From a checkpoint of a small sound classifier.
Model: log mel input, arch mlp_mixer, norm layernorm, activation swiglu, patch size [64, 2], layers 10, width 256.
Training: muon at rate 0.0015, 20000 steps, batches of 64, held-out accuracy 70%.
Data: trained on acted Russian speech (Dusha), 26041 training examples.
Rows from block 4 of a small sound classifier, named by matrix and row number. Rows with one number belong to one neuron. Each number is 500 + 50 x the weight over its row's rms, rounded and kept within 0 to 999. All counts start at 0. Numbers have three digits each. After the name is the row's rms in percent of the matrix's.
After each neuron's rows are labels from the 100 clips, of 14976, where the neuron reaches its largest size: "responds to" is what is common among them; "loudest" is the band of the loudest frequency at the time of the peak. Only what is clearly more common there than usual is listed. The data: acted Russian speech (Dusha).
# gate: MLP gate (model.blocks.4.mlp.gate.weight, 672x256), inputs 0-255
# fc1: MLP up (model.blocks.4.mlp.fc1.weight, 672x256), inputs 0-255
# fc2: MLP down (model.blocks.4.mlp.fc2.weight, 256x672, transposed), outputs 0-255

gate.252 068:508487509470496533529499428552506427561544480499537509466563542529476451526453470480483507493511499445531443500499477440445531469508558511483551471646545499472500562516454575500515450536601378540524512540440562475439415471512437557489427483447379496398455489599522426453525518546493483523554474461493525481419459560548490463481529528489551537435488483527504487604476469542497464510491501569513557535528468520492435521503494489407384602489542449503495542484491496521474573608477513449527451520596556537464516536487557496526423513540490555533495483481593472485484519570450432627419550469436463494550468495485532544594474484631453478497488562414395481431446604485489514482496391452579473343515377431567559422474459468542462499568469495499528490468438484554507450612606523
fc1.252 078:525461530499521522623462494550431543400550575456503526372432504570617525469427523474621567517511561507424500549448507453460536472521458468512458561589516472440466655505525507434469491510522467459475529485434539490488495523501497468465495549472499498519519547483438454596530505484450554593556438441459520532423489493530514490452414504490481553495459466490390565507518504502558529492573470609510521452556482508548473475599506559488531549505572436474449581541548511416425536490488496500464577557481516428427463425452546412427484498518510542529491514586453416425549526440474459513463498418468525480547418494545596492484355479614529520525639500525457424502467564525493469464473466507525465487564423469590511508496426568537492573499513506538531524506576482483600583443562516
fc2.252 072:434441442529587424527489525468544449454472472528508485604532583466550476443490516533388503474542457492582494442504547477539387391520445466390377483446445466538577492486438582519490497570428459451510521572494532468507544600479554554480472484566478512481442419596528515667533533498480549548527544504517468520583462513441514450444536475442467421502556483450512464512455505423478474521527464487522532523531523569537576396494490470476501586537579486540532493456479493541566524571531497498343533482529521468562442498497556525524438420586438531497559484508473501551510528394586511519541511517487424526532440574548553445449430540537532513496391413456510525493556536470475499444553543524501494535468423529588434525475518448477501473542394596522570471522462465539541532485483371
responds to: emotion: positive
loudest: 250 to 500 Hz

gate.568 067:484509495568476575596502507466459487460532508567551398478461536395572477553497450481519504574587447485361480469489560530499413555450550537496387535533495497495375549475503578493473525478587510540486502538565506479577468396479458537439401466430457422509458482525528488441454462553509480449532455445517494465538423386484441572473486517497533491429492402571453544496523478498504575519519519484464537558554439482495537482487477473473490446508551572566464542536557624440537381471519453524564520525423488477481489471503488506440624522466407515527556464487457445446474432565543500504480454413538489515502457545452528520487581522474548498405428554479565501490427435402541493479493546462446529514599415572483498594478524621434544475462419471484479486445557469474499431504611439
fc1.568 069:517515525530472458429503470481526477497561421575515510444492504539523545452533449477555563528582485468481492508414444529409557598387441531453482445447479517440512520479435454484613457521577458527501556391506511478521463509455516527529535472430453506521534516467410557500539567465547482537512398528396472544554398539433489520440492484448433484524454461552506478558553533528438503538526530464506463615481476577528443523532542395507510473459475569561566585587541554507397502529448517436521463507382451413493563457428492543553528487567516527403441468422580493451410440418508454555500432398549507512400547440461471509438464512484510460549352498536561431535424494508443422388538535524489485529509559510530479515528468567484525476562529550544568431497547463502448440459531442
fc2.568 071:585529415538441445515527455473477487497589496442452526518543450602555506500470426546498502490463567560476505441562558483448518448511509477501499449541533522552540478493544517565506397543457513557471530470454533558667518497549514417541490450556449473470544547505515528602629439429409572528498545376488467555496397527544546463435527499433602486463449480537471508497585414555461556484490554566531486557478504490528376439547556500430492474514446520482445381477448436482473611530553435488550427454473471500473505500386460398511474519499526430475446507608518528530493476471430516504500506507432512467572443583581482452516556536538432563501544584448476563481514605557506451538528530550536468510541455478457514501495411577458558548439434468532512515516495523436535400519504431
responds to: emotion: positive
loudest: 250 to 500 Hz

gate.228 118:479448490460420518458554514527483505458490536566520499503407565550532477497460492435513489561564617421524502498456525593504456522439486472544518588540516511565426506510496483485504495572492432410554529483521532494578482510541567477437449529540502478593474512489485520453580574553479485533523428494542538524483454569556553408485466512529584429494481598475519662623505531554505488452508532529452421495442522517593432562460481523485525496519443524535522403535480445507608402520494433506544498461419384486471425605439458428547551537496501599574473436516546521512385500486534535614473463548509488493452444539453495407471593516528416429478513415515544591486450434506432566524542485465454456471615502513534495569512493455540494519545562461497506596557501504494383472524511431
fc1.228 116:474571423437458484521525449532477449527496524476430521492535463477454517422529459524480530463474493470487500461460557526485426525503427511425500521441555364500483616436499513458569499504588435466551440415503517519532592492508526520510496512430425478456512387420459565491502517500432503461439490507462505492500525498555523443434563440561535434531459481526419518523458535436467487481530418435495519447477527414388479463523478472459569456539537440464487454555530572495545522496369485562479553409523442519464504492580485581548465530475459576507472542377520484577483560582452481436517537493608438524617567540614533546512450491527541520598530528549449537479454509544540575458556530445472446615511475563509541528546511546425400507394388550398537432515472453434545513435443505
fc2.228 117:492486477518496527506420530478515527481477465534593475402459503549500516566521458516481502481611520472566496484447570447487552410537539496485438490453573512500535527547601553480574551447426444506496427589558499496573515423529435534479459472544470436493534546549493517563524500529516458501448597433550559556493453475512523551512446544601412394478561596486549533577524516411552390424524487569428585479456512496512399473483509445425537481612467474484491512511550465544501481547452502576528536599518544469538469466442578458528449498573537526482506451559486472464464479387379433464531456576542455552546475603479589493450401532513434549506478506603451545508580495533552427594443524589491562414461529449461452481464477445457504591494481428441503478495522436516456574502479441
responds to: emotion: sad
loudest: 250 to 500 Hz

gate.620 060:486513523532476550484528447463639519545495428504623512589460494484478532464464531559485573495475510470584544535498520492422484453495472561486514452558472529594460494522479467555462627501500545494529540489485548564475483397489516591440599435613525482509530536487502413402502524497433482477493600492522402572563570513568570576510628541532425600518466503477445518593429515430490531507574471545507524583503485451478521476394497523586525514500528535546512475477447533467466449352551418516529515506539559554468533441543479464514517500473468416424495587617500462490552405434511501430443532526433518557485598551513498506471541506556538479569517539522550577499576493545462508464477517502525506550535535587406539463409521481560577469545521553429528459514537453453513529607528510
fc1.620 060:473420578479550408531476521596433500403453551523464510500529530480439533539457466482479510564554505485505577517469474474545444552546509512550500528560525501421374528506479567464534568503498524335537432472467599535423563517511459458391462517469428438459508440458458471477531483521554551472478485547548491505458537446490572562434496569515538519542475467522494542402491591500457492515434496584491438461494500440635446564501538462576439563509497511461483403487491494531538430611554565540475473541619528496500566591490448587462510556461453534483497564546459518477466392422528564420479521446488575514518460494519543497476456478513404523496647420528497486479547541515482520512503427526543440536555475566507513485430554513482411471534509444492569497649479488371466488464482503
fc2.620 063:522485487460448566494570482435523515492527513408449510458452567502388423502471495470546523491543527514512453545441554453438434451479549515504521628461552459500450490580435525513573536512520554542417502473494514517559485608549521519466453414448486514483469444488526491551432577459474509433460572507427481524584553500471540541389537534530615486486491481526494529467479452479588520485467507438520542549470499501414505475558475585487577498534573571459486513599446509494499533524487386469555455410511566489429448505576470479435514530572523536503451515558459466433506550520542497454506459527455441504479524562585551504510406512445478451487366554492555619418577486434526473530542601488434523496520639501460411486471460525405370567604580486406479550478460529465494426498438477
responds to: emotion: positive
loudest: 500 to 1000 Hz

gate.636 099:552527486485501460543445560436466503529485478476527558541509538640412531516459388390458572459558595492591483412539467495489522500528490589460549516457408567594455500479480487487503550517538456594548477478578467499543590515487650525567463483396506471487486520456502412555634472454536403429401467572489556513428491398489492489561489456529452464468515530450449494498550552496415397488538552577476475455510549463532534556495460555515548523448479477554531488451523481472561557497468543490493492481387444613468484471499506476465504500445496503502501483449479446600568529493462543530597531481493538467423490523440489479417543546488524553532371447521463480440539583456528431490521439584541459562453462465490470556523466492479462511474408590503402499582465544490518549452427510
fc1.636 102:504482533519493524556502453605451448486506505578473428549503473469590400493493504479438478478396543521586483496566441478530435461555525411511510532438486502441425453469407498482547569478575584500590515505643493491478537479462632458544425487396410531506519476485531509540535435551476416436501431538486542410486551451513537460443494531489437579578512566470428529550520485484393445588511559539535503514480427446547503522511486517530544455424569463510478527565544454509581505548382547501472590581485507534399516516531568543476349468414567566493618462571488510494459449536510564457554478478427587503535457524446446467501470481494565554523454430512491610545503493510501491553459484460460503547478488447499530507576458430539402487459553508489396487502534499536537470482524532
fc2.636 104:565510540481453532491434628531461536398508545466518445459439511372512529528436470542418489428359553538410473522493566402381475480516508595486490485392511528509578538524522474485489530545510544491494493470462526516470467563439488499562495465469464505428506473463397548533459465395557545551507434442490464467554475471443476540448522525490486545430477436486478448554557592555496447506374560472507504470417499560453461556592531508481541531534520497420507509580559511592464621537508464482532496471542507472580608604486508500521582541587479466476496473488527438474475606475525436522502428511503464423545502444524516473587486528603519535581460477494535436531577515581495473531583455482529442418492548536527496449429529586474507557526471532439518471479502506521612578507403490
responds to: emotion: angry
loudest: 250 to 500 Hz

gate.375 098:611450459522563573386506539534412501576504491555459472464580415491535550462533526387499521434514394431516427497562430628552468520579414404545429528493520451497488528544470521587507514501505409483410411554501572572594499466490482525515461479506443549527498530491398514531480582469576500495475540494484497497491599544535516470502421564486493455558449444513501546475486467494442551502472512536462506490452539502432440469546442490489534477542457480496479578500507471487446346558572549428501604545504569488482561577437580494570504505507605533578539518425556554460514498421523505471398573438538541532489460448473493517527477559427489508547529484579543411544498549557486507468508508533579388494465625468491603532554489499567525521487491519502464496512507587444551512538519561
fc1.375 104:517521484506468563527512506477479438449466542437456565453589527438417451516508507522518524545575476479499510511509521464468493542418471557431452568517522422529428513400481492452541441506420487455430512477479469413531487448397532509487465517553445477414481519441442442625517451516540512381450513491533561533623471498633549457427498562528503470566548461500460445519438461553473459564523441609529480543419490444515546455516478465411567480470523484482529577450566467470498508569492545453478397487462492446479488469548543552532449567450536473511413580437480389504611524458504463567427474557514466561457466509561543548425548497614522493531544583605463460436461415531533508445437445571509474490525452495534604432514453417555512478569524514398483598530534547495532451522552544
fc2.375 105:474487503492546500572574448471505490449564374382454458578504423538490488537451526584435537532543475474506452478505493470551563536432491463561511448440454364503503517459436419536416477557539465475456511566489459473397445533492537491520479392526533577546552482548527492537562559484434523472370512453433474434570504510523489508512520481436458439551462536539449453522567489441527490531566479487506605452565509578452430553532474561504495478531494528512411495548441480518532510491550423411479583485485538526514497532471480514486517378452474399470470486512550375456485529511503596577533539464439556516484542585434470483582419495537521603519486458513694464576471527525548503444536510514519624476543431496456475500525525625545505443510516559475560444501555507492517510551557459
responds to: emotion: positive
loudest: 250 to 500 Hz

gate.320 088:519567515449595575430512575484550544531438565451558474562542458558494465541535490481420399530458534491494370472544437475461416508548478558490420476518454470462410498470522475438491588457491539396501513479449452533517535509457399438580493468483447479504430455432468501595480539524485476527529521540454577519545361491496499519404452472534462467574490483436535498445514440490484591461494548501526512564558395605514476457477491487489492515596594497517576429470576509488516465462647545488487524446501447412433477497538435525586496482502518503555487520481507478510572585527507440457545540536424448449481613565462563456592452558500567545481528502463565536439411494440384511529533470530562520542505484522466491591428554495509440521533426498460570538547504517490578503616507549
fc1.320 094:562412588504586447432626448495523546508547475493494513404440464618543523452453455450474477451511408465509414534509551503470527526520572575514415447441586437491515497485531546604556538521504505521441490510482482497454540473500417460506551535499484557539513557464557470448484567491454625551502534402524477493397483613514569451478555522544427435558438475430491477493476437480474463408530516554469454531508469533637509617523467387566481625485447493481515525555500471516490452508579454471479565451503503492502448625435455540558517506471472568492516524477461479491534551541466540509575520479530480440480474519526447467508619484549491577486487559514544553504512523549559515604509448561558445564496500531417505519483487498468483597496530483510528683578424464453499480462486499
fc2.320 094:551535454559398527523517524497530514420473522485437501525570520495498475422564564488444552470526562489396475478412439428477505539610463416543401553644520487566451451516489489508580490533476484469489541558523485488392530514543449518622458470492494484540535446505484499579520475522591484609492445498541568458475529490471512579593504488482519603522482433574501469488553508543488419558449451503430573482495461515575419498509525560479494422470402485466477536527448530535507538607405388507559611519548507477469486520519544442490497524461443507432601509476394535495514487488526418485486509429452576467491443479465515562506484464490437573468525566429526509507461502485571618544422598403467514581530478382470431602464546454456488461470529477512580559529530487496521523486534444
responds to: emotion: angry
loudest: 250 to 500 Hz; 500 to 1000 Hz

gate.56 100:522616474475520529462612461548452523565434512476479480547478501423548461475465524482489476601561442501469483507486584557490432439497467484487493526565445526521528469543434525558515457458566502480528479557572556528694510535542440449569547500544512543618472415450506552498507536486491520475536581480458523614484530502439586403532428442488478488528546420515506515385427477529393458511507561502522518563505563548513487403572512425513519429528585495531492451486459477495438493455503534370535534419608369462460452479512524455450568467462437531574518511582413565505467431535492532563497518503481544474466466523486486625502456557508495489502472474494520604502545503478494470448431596509486582462459556455565488509483427566402509489454415508581476503506510502434429510535437497
fc1.56 091:637548502556457426547495489487488509473457609475490499492516483449489572498416521471489472520483496428471532540518546559537554529550508583512484520573506484537562474444560407437440453567501454478489513517478531581455538541525539436377476468537535433568536597482526497490528473347429438460471432536516506567498479479484450558573516499465555552571560462476537456383485608544518490490511443515442492520440498454491574566506485551430493487465540499501477527419516447517582494521520487383555543472532535516502471551554414502476470532491490487582479609479466451535461552494453539543488499395515523432578487543523519517454500496465496544473473546501470526547470488500411440667452551382483654555448447511578513495350564536558445532520579555412424483517462524527488522458464448
fc2.56 095:546519519482509552478492562505506396581562522405428406379472451480512473481447478504558505455455476444386511412484551474607508511423457475409473515498539442521467410470544515461495490515534614418475529537543512498404561423541484531454560494491524435556470533407476524469472475558494528456494586600532456611581543451548523501509432496474517430483473494573568465506523542384500527503435598446469494515412444487478510490499461496491535608499523536514526489467507444569463445503567521480608530517568517536488510514461502513556483522496477493371551569570498509546433464493500477473592496512438502531518513523447463551529560520458501513523548500434560444584530401538587503513650509566493555441562477519414504441524581500474500521401570544475476517470508467563402599502578567
responds to: emotion: angry
loudest: 500 to 1000 Hz

gate.234 094:515453549492461511507431561471444443570406494545534531471476487441481459504514588458451612575511458533460505536445528529488477420503505490492431487486425430493450431506484473375502460490523429463507489432449561471490488462442548548504522549505553524595441550482455518508468536458440518539497495563474494479575433505552615591519434466531619548448519502483538478625540509511495481568505516513481509578510506433503509529506488512478490561580526493567470454490458442554439484526448492468490571439485569540528493498573502447549600493502526391561453506504510499510512527536499501554591530421524407515532551622467576507578420425445598482484531528617451526515540466577506364572398502545554551308509548486521500508466434493518583569550483438499456551496460458410495572518532557
fc1.234 090:592502511562453448508420568500548486492569529545513593530456491489499475531537449555560602544491599465452418556517433586462468539500551472508420462505444332537528586553491494502495489491506450514426511500589471546541538503443571436502425473458510460452421513496518396570466539465529471476503552494495504537387497486475505462463550451464552521435477478465555481503499526555542482521534447629492574444501490433509488523552515490462597494473493473480591591495533470449494525511519460448562459508501467507537506506473500561476372510501511495519424414538558510488510547553482551488419502427522480541582560573468523450485523480405550445481472542581544516461501568514449540584490547460525543478595423561496462604547468439442549499603541595464440549433599622582563547473593432
fc2.234 089:644521426532524553448530479452577548437513427485480507576452467511503512507423476627551496522459541515543556596520447477437424459402406530503501425466549444453412480479522437551465511455487480452549502537521448515469485521585476413493528557510494517517503525576448503536522574487473543485400424510477523471464573459477397577521512573506450441486573535591542518480524476522429529519478483474473518514432456460499511500498493569523416570544508535460475433492420576467493563469453552459449557514551519537459513441517440577492447466440538498502474439542545551480497435500507542581547500586471497612479489502530435497533522486444593431486539411506558346555507566450452429391604579611529498525467508535452468428544463469546597508503462501524591463455535478529370472553453513
responds to: emotion: positive
loudest: 500 to 1000 Hz

gate.57 081:515450500423467461550610543461553485485556489505415569461541444504462449556415532598534515603511538474470438453469541467542584400402561440518512467364500566480507405537556535448521470451465405512574470395479494530457552505505525556487462511556457545505574495464462529526474523396446605600611536457515461500430523588547548466532486492495464537387517478476525521465527495449374524538535542499471545528561521462466514433479542437591493576509402453488440429541500549514546509500530547446469473451569495567578494505497498640545432445532562453469497387506470485611529482532512463504551451448491561505485475463488539490592527459463456604486513573500527456534538453565493546479493569460517380591482512528431515477537500460518467469513404500498545499522498497576472515516475438
fc1.57 079:452510495600514452555456440394490444484534567418528482491463455559397451518431544491532453416418544439570545468515500460411510527403470576531536472441480450570448542550546537452499445433498515481570436500470597425497448476497552551446492464479484576480448525485566511456528474524459575501410516484517426424474506416561485519546404494498513516415478500546611485536560501526491497474511578547588491539549543543626437435455537481517504407591477428615518548541489482550536542495489580504470498539544550401542637510477493501531547523528492517481506482532519479550407476472497432500443529460585551445559456482496638600521475550472587535524562515456439535462548571427570495430512427507489507485494427487520560540508451459525530492475421516476499572453399569488507411484468525
fc2.57 076:540568470388514513479460420436554501419400457466522490407492483524485507473614414562486558569426488468487490537541547562525478481522479534514378612483519436525514485497519504485415462541548506496458496434534492615436475459565605488534489587509529536403587498512559463524557531549458599505531408416455457480503512579495545468482451369531575536512487461522575548486567520581609471433478475587515515474438522471543451539583480471523459388487472441522451450529491508488589494498630492508510491512519486567487432463498585410536493454421516432538508474450516556557535505445543516626481530482521582545532529482515496453513517508485484625438528584475450535486485476465385565525474469505572481462427564516567498441469452429503521428423481466556458549509456515464469491472495505
responds to: emotion: positive
loudest: 250 to 500 Hz

gate.480 060:500512516541530474475548542459579453388452472464511513438487436640514529507477499526478527580511502529449436530536418491488514389469587468486415475517521417540442530530580514499507385450390589448468523488626549546565458549511444451483499459583472478479513550419432524495471569562490524450531520400548494467510540558450552461529538448424485543420464482492494571572446485505559506526422431403475450561528514502539507490535534467564559470414496541468414514449496552531552525457460470456483497539525370428499505408524530512401504468476428523523419577492561502517494505542527465466589564472540582494500481476543585562504506510581511495507559571547485508480461560510531441415503453544422503569508552483513472543511539510465674573540504575497566483434511461463571443608541449
fc1.480 065:476457471415561503566513522512459486557546475533517418522514476535530464505514451535415551504483472536491459472562571512505497532443557518501399443528447453565494478522608568472503386530470437531456440442570530509490458493482432531447490533447538511513488474509519507506437516505625534426441477511492420539457470537471579425461598398511545439444536406435517469542491405434476514527513465555537466485511588574362579486525533404407477383620440487547483509555387497560574579461489465468476558511531502481504532414523545470501501601537430531491507490544498447526496535608508522480549544461475580414481422486563596532517455541512553502446504529489485496493506511437482525547579521487478479457511444430611517544519524482544471562434470447474487499522531526562432521454700534
fc2.480 071:524546479497523566537487511545526475475478498504555508486433498494516561548545577588462409537491516440552526496405411476563490466470600551446538431509463547483477414448487480494489488481549591501598539601520555443418382454524509488472537570550469488474476468494503532442512533337542534482439543595558517486527409498438493501529432431486408522424458493512463468603505568428486405494537438523430439638525509528518487509479504587598452480427454520530449525448561589508507593531444516475504548528450497362501656560549519527526496515458446490469583514463523594493508465504569477454417463527528493501435470495478567463469567525590530508458506484494524504463412495458512523572458453429453430499457552500455527474504445475573520419529521476557549496449573415482544504554491424
responds to: emotion: positive
loudest: 500 to 1000 Hz

gate.448 049:507504587519557406426471499565488547435550413492472491472545501494562552503552448460478569476392520542440483588475484467623490471549480535549535497460469554562484467507527408549502544444530489447553485490478499542503624486526575512457481494472518556444424524520536523401529448439446545404497524578483417516528481480542557469413513499602596450517513486566502567432455539470585560591467512468510515492549476502498556579403577486531516580495496477554429498509552477506557572446504445520436511527521501527502522469522540551433550601510444499446482527539494507461451553510539513548483518466537376548521536505401578398382480615371485489512492574476456537441531530473441532491398426482512512501521441538436636493562551434515484493429571570475493424424459483513495492452445558
fc1.448 052:421488485637480435435600666498480484531469500431500522551487532593491517477576523503584447433500473503447571576403512374540523615471495492528575532468436436451464400476471459517485517540565473446567498549439512482481468478498509493449459449540542461508463511522594453515564490446437514497564531525614480517452555491508550531486460576528530511510536460566470488462512424407499457549491479548587462531551545484508557499473535495551535540543591506455546546556445497471534504416581479516527479574388531551502414494492499523563495467561407523512472499493526414441518535543445451495483470393533423451520530587425444519485516462447526394512567440428516512557488488501524528516465577505516596401538469503555552433462588496505467460478577533382529469516533502419458479466412568
fc2.448 057:499493601467428529543543479536496490450543501553583533503581549501571506385473494571471444425508465426560529509458600498560481490506466471460488509461533554471504512567521495541469545467488453480437438443460472442573673562514530503478482472470482586583434401457481483546420519538495510546552589399555473461436413496550466487461492531541520411549509548509463480488543533496521542515555511472556541475493414407501445522492519543464523493547519577558512487425521456351391496514417506518546569413497549430565422560516466455526512480490482521527518495518528483486541476626564541441526491497503432486441547498528508588531513450491481420508467478516550405429446534550534546512535430395512412481544413501466500476549580418531516500397608494440477573528387519548538551455446442
responds to: emotion: angry
loudest: 500 to 1000 Hz

gate.14 113:577445528443594505547532555462526389504534504432560544533539384496579494427478493516411531541465542484554538535507467495567492540617435447536365579487450534461524497416652557588511532457541475460440492431544554481441584474566514522557553530439570422536501416523586447575498502556477529429532473552398592442492423445559507581491600456507559546561479474492496509392505495522584461468523435576448556626538529563460443473525580484459547470535430509543542510487450498501502537409493626561536479493506529519452552451480562467517518539494488473426525574478462455553485532531533500484468443496503433570527545511500489521515510517508490453501549544471466519518567533540552559542457449461547551505488472477501540535559551454569531521487525615569475483489433469557536569455472420
fc1.14 114:505508403453380530487477490443543568461625448495570523454457507420575521484526454487466443557506510541636518503477516441465580515547519443544512503492444508521446438602486467514486495454487431457400553506426517484539571486484491581467479390514513495541517465529506435387430533479533504562444532398447460428497522519405451538543561506462559519604457508570581478550440547400510567413509506430453520511536348503543463466440511422430502514560473464529479487470540473453477479523527502467391579460456541506470491455508482444499465540496593515521533491520543481575508429492468528514538536554509531558495572536525421492625556572498533544482534557523495506503502500506566398514545535572461566403533517621549512528428428475491479470403507525461505416538508521603540529483456580
fc2.14 101:515492504523583528504470415447487549492574534532501488566516482542464426455488509526480462595640510493568499520483531587553571514483519529449426532394432478505469540534568472384515481480427600566449457518456443525451497531595473458482423486531502591532468487434519530469524406481530528460446460491617553502518498470476497471460492523518506472448459501536501581398408477528453570451585538505486495411587513576444445608424539509511493437518548560573445542468399435552444556497528561468552507494513478391514485522566524534536486493424537414508565467465477461494441387562553506527604603426447537498514530484487479517568524489416442571498477448527486418504517504521460459436565531412572481469542491483502516504511469498552521532360556461612549516534477441481395486563516520
responds to: emotion: angry
loudest: 500 to 1000 Hz

gate.62 068:496560452549514596435579527550495446429466392456440486557441480551476475512531526435473544578469461367494454497550521420507490555497425475510537476565499472605446565475459631507450498457475496637519447443451539550565486504486509504554473432486518500428556448553585516504549590533516497542482587491494520593543409497450593533537471466519549511450500452464438511533452551487574488517476555471552378514441540616453492538547443508516520454415523458481566591519476504480444493479504496521565520576518514507574557474517501554443410555477449531429607471512571460412468493525521461561516559423473530470476455498497587531584419402449562531490601567490573514476474419453517531520433513553512539478507527522552405476445537588551508430513510586530540420511527535549486502477528438
fc1.62 068:523466538488523474522519477455582476561517476482530444577500540580545445471600444501472599573504450514471455549477533489465586487579479474443419518520519499390496555535477430524438446465554520504511527503473515449543532499463508467556494519469507410497619455476471607393482500466520528508479455449392441552457510496562461525537548525447610511510516514598547555438374469529489481485511498556556488506488558532511602504457456405498604545492539435549432550507561589459434519422532546471494495514502497497526568527499464521401534461505403483482666469571585504458474459570531435456569496508535499391521429595439511520501548524451454589429525606530433545553482431504604543502452456458425420468573494545520455529479523493455513368511474559486452480468510491486498461426473471
fc2.62 074:611465488553520451504474443570460530507470496539591540553417557521498511590439524536498508501514444552571473517606561466518566490502530440500452520492449527432518468364502406549508546491547492493506444489515485494500526475517536628502495512505534506455482627462517462574466449502545560444418506454503525539531488525510510569483498409574471480553498492490436427546502455460408439483488518462530429427621518524475432519449476504423516521445440570543438501494490574589543512478425536485549508486402450570421493431399518440521508453600454462595515432568516530484425575437554566462441601588506584511443479512557508538496501436519458527465495565369425447487488534494414559522428421517570387406587421518544453495475516446508503513557502470517511476503604499526485464465519496
responds to: emotion: positive
loudest: 250 to 500 Hz; 500 to 1000 Hz

gate.642 119:496458411471408560489414463483472514537535555530519549547531482508410454475426515463524433471540576523511540479579464472541478498568512489497457580544471541535546486480413385462462562438444532514439459536416493535603587546463530541469520425504570488488409491475489521478542561544424518466435515391497535495455593479472524499460478471517573533467563478459611474460528474569461532533511527544572440453467518577548446464460564513561553499462499642572539443477602530612576513542545504496456483495642572511465505505491518474513446651519462541469520488588519522483496484483447493577556471574445521478411552525377546514538461482464503465484482574471526541461551427564520448509589551454535569510520493423489557566520528505581475497491425484483580478558442520600616484490516487
fc1.642 116:407467516579518433513573523478440518586499488508592483483455513466495484428551550481523564549467602480553518413487509521410537565397600482453490381517528466503535489505513461529502503567485496494528483488522524470484544555649463503517449521481517474452581582519520546511512522536582458513535429501429456559479539489575547478431404484533464432517458496473486467511406436515541464522495349450552551485488493563482462452524609503468481535528462447512419601571482429462531446512496456486458496485457538426455513478514447545420452462472510424548601617437482587575483499586630514462544460432506432480495455439519460444461547481478509567531518513539588557610439541513480505475470450578475466487581477487391608522469495438466525514467507476436509553481516596416555476533553455
fc2.642 116:470492461515507446505457503495498528450537492493526472536620466480504525544533528539401576493552609529459530522467465524520498393518428497506495577448514526536582522493458477499518605545529443511495471430542427437513484455448477503564522446454510501561498547452636474525594511539465452498473566449442434476491449493502605562419513614528475555497459480438443547461511554457483422486426450480527523526453478595502586468473520469513401500551510571378474565473449447471459574476459512479528498544475464491424429506552413510528495482446432527487526544551445470439453553472537484489474479525601479448513647460479439529520480593548450492542401400445593546383539481487466521650583480477498580441492514531517498591507506474505495460540462631580573519476504527427492586511547484
responds to: emotion: positive
loudest: 4000 to 8000 Hz

gate.591 058:476544497426539485588475502480598501542501499451424497543498502545509490482528426488600501405501539518538625584444440591462505536467499587540509521574470518550529465417492524496525540456507463424515472581392489572546485468446432530518567497537557583515529444451433491526482460462518516502422514526479529493529434453404459606475517502493488579457406578483531498562530477462543528513413518482480508549478491480464435512454510504504528601408404455441584550560586517501493552474545428388496418517534486480498466576502598505506514591533456553465516505546416490455520551483537438511469516506498527518472504517446487480516436446426465524425369503428461528549503418638410533588556565480450474566507583592555493520536598492515526537468445419483504454563521641451483545509519495
fc1.591 058:546537561468430516541439444453567407579486527497495570482436437471474511475501470447520493524527560475530557542494477595419448559461433518562487402535542461494516515389505451496648361498439482485468455548417438471584523491445436567478483499487570478563507529427445460495491429517481455433441521433447538525476477503504439477548557535390488546454472544512521441528494515553626398469505502511495523542459414475431522430511589553446560511444414463464558567505602516499385554481524465487471509492638559474449529568482518496455550632500487556539469483570485463501465476494522547383521488544606486470462484488553502460467503500515562577473448529409497489512591484633506485497470449481537514549448458610497524495480581473436474488573532469477527565568452513480497487470534480
fc2.591 070:475469395487486486425553536491499462525502436471481543443436562512473530455557513484468513358415414443548468469506544479420476506526528553411414456491516500464473539516528451488464500527479533411653463524486467537497589484562602459520534507499479569473490480472495541536451481517465451436550461513535464527582505526492524474413515522451550406434502466573527540471510560517526557423460430565630488513539522528477462471573457456528446559576534463508451573504515538556521435421445458414516409573503538439522503545524435588477449670486525580501567553532484512564546618525566524515518556405612475511406476553587469453460510422487535505453530565452586508493576480541544499408531467505483464429527425492485451419469554584526446479484476462551463470507516528471502593491539483
responds to: emotion: angry
loudest: 2000 to 4000 Hz; 4000 to 8000 Hz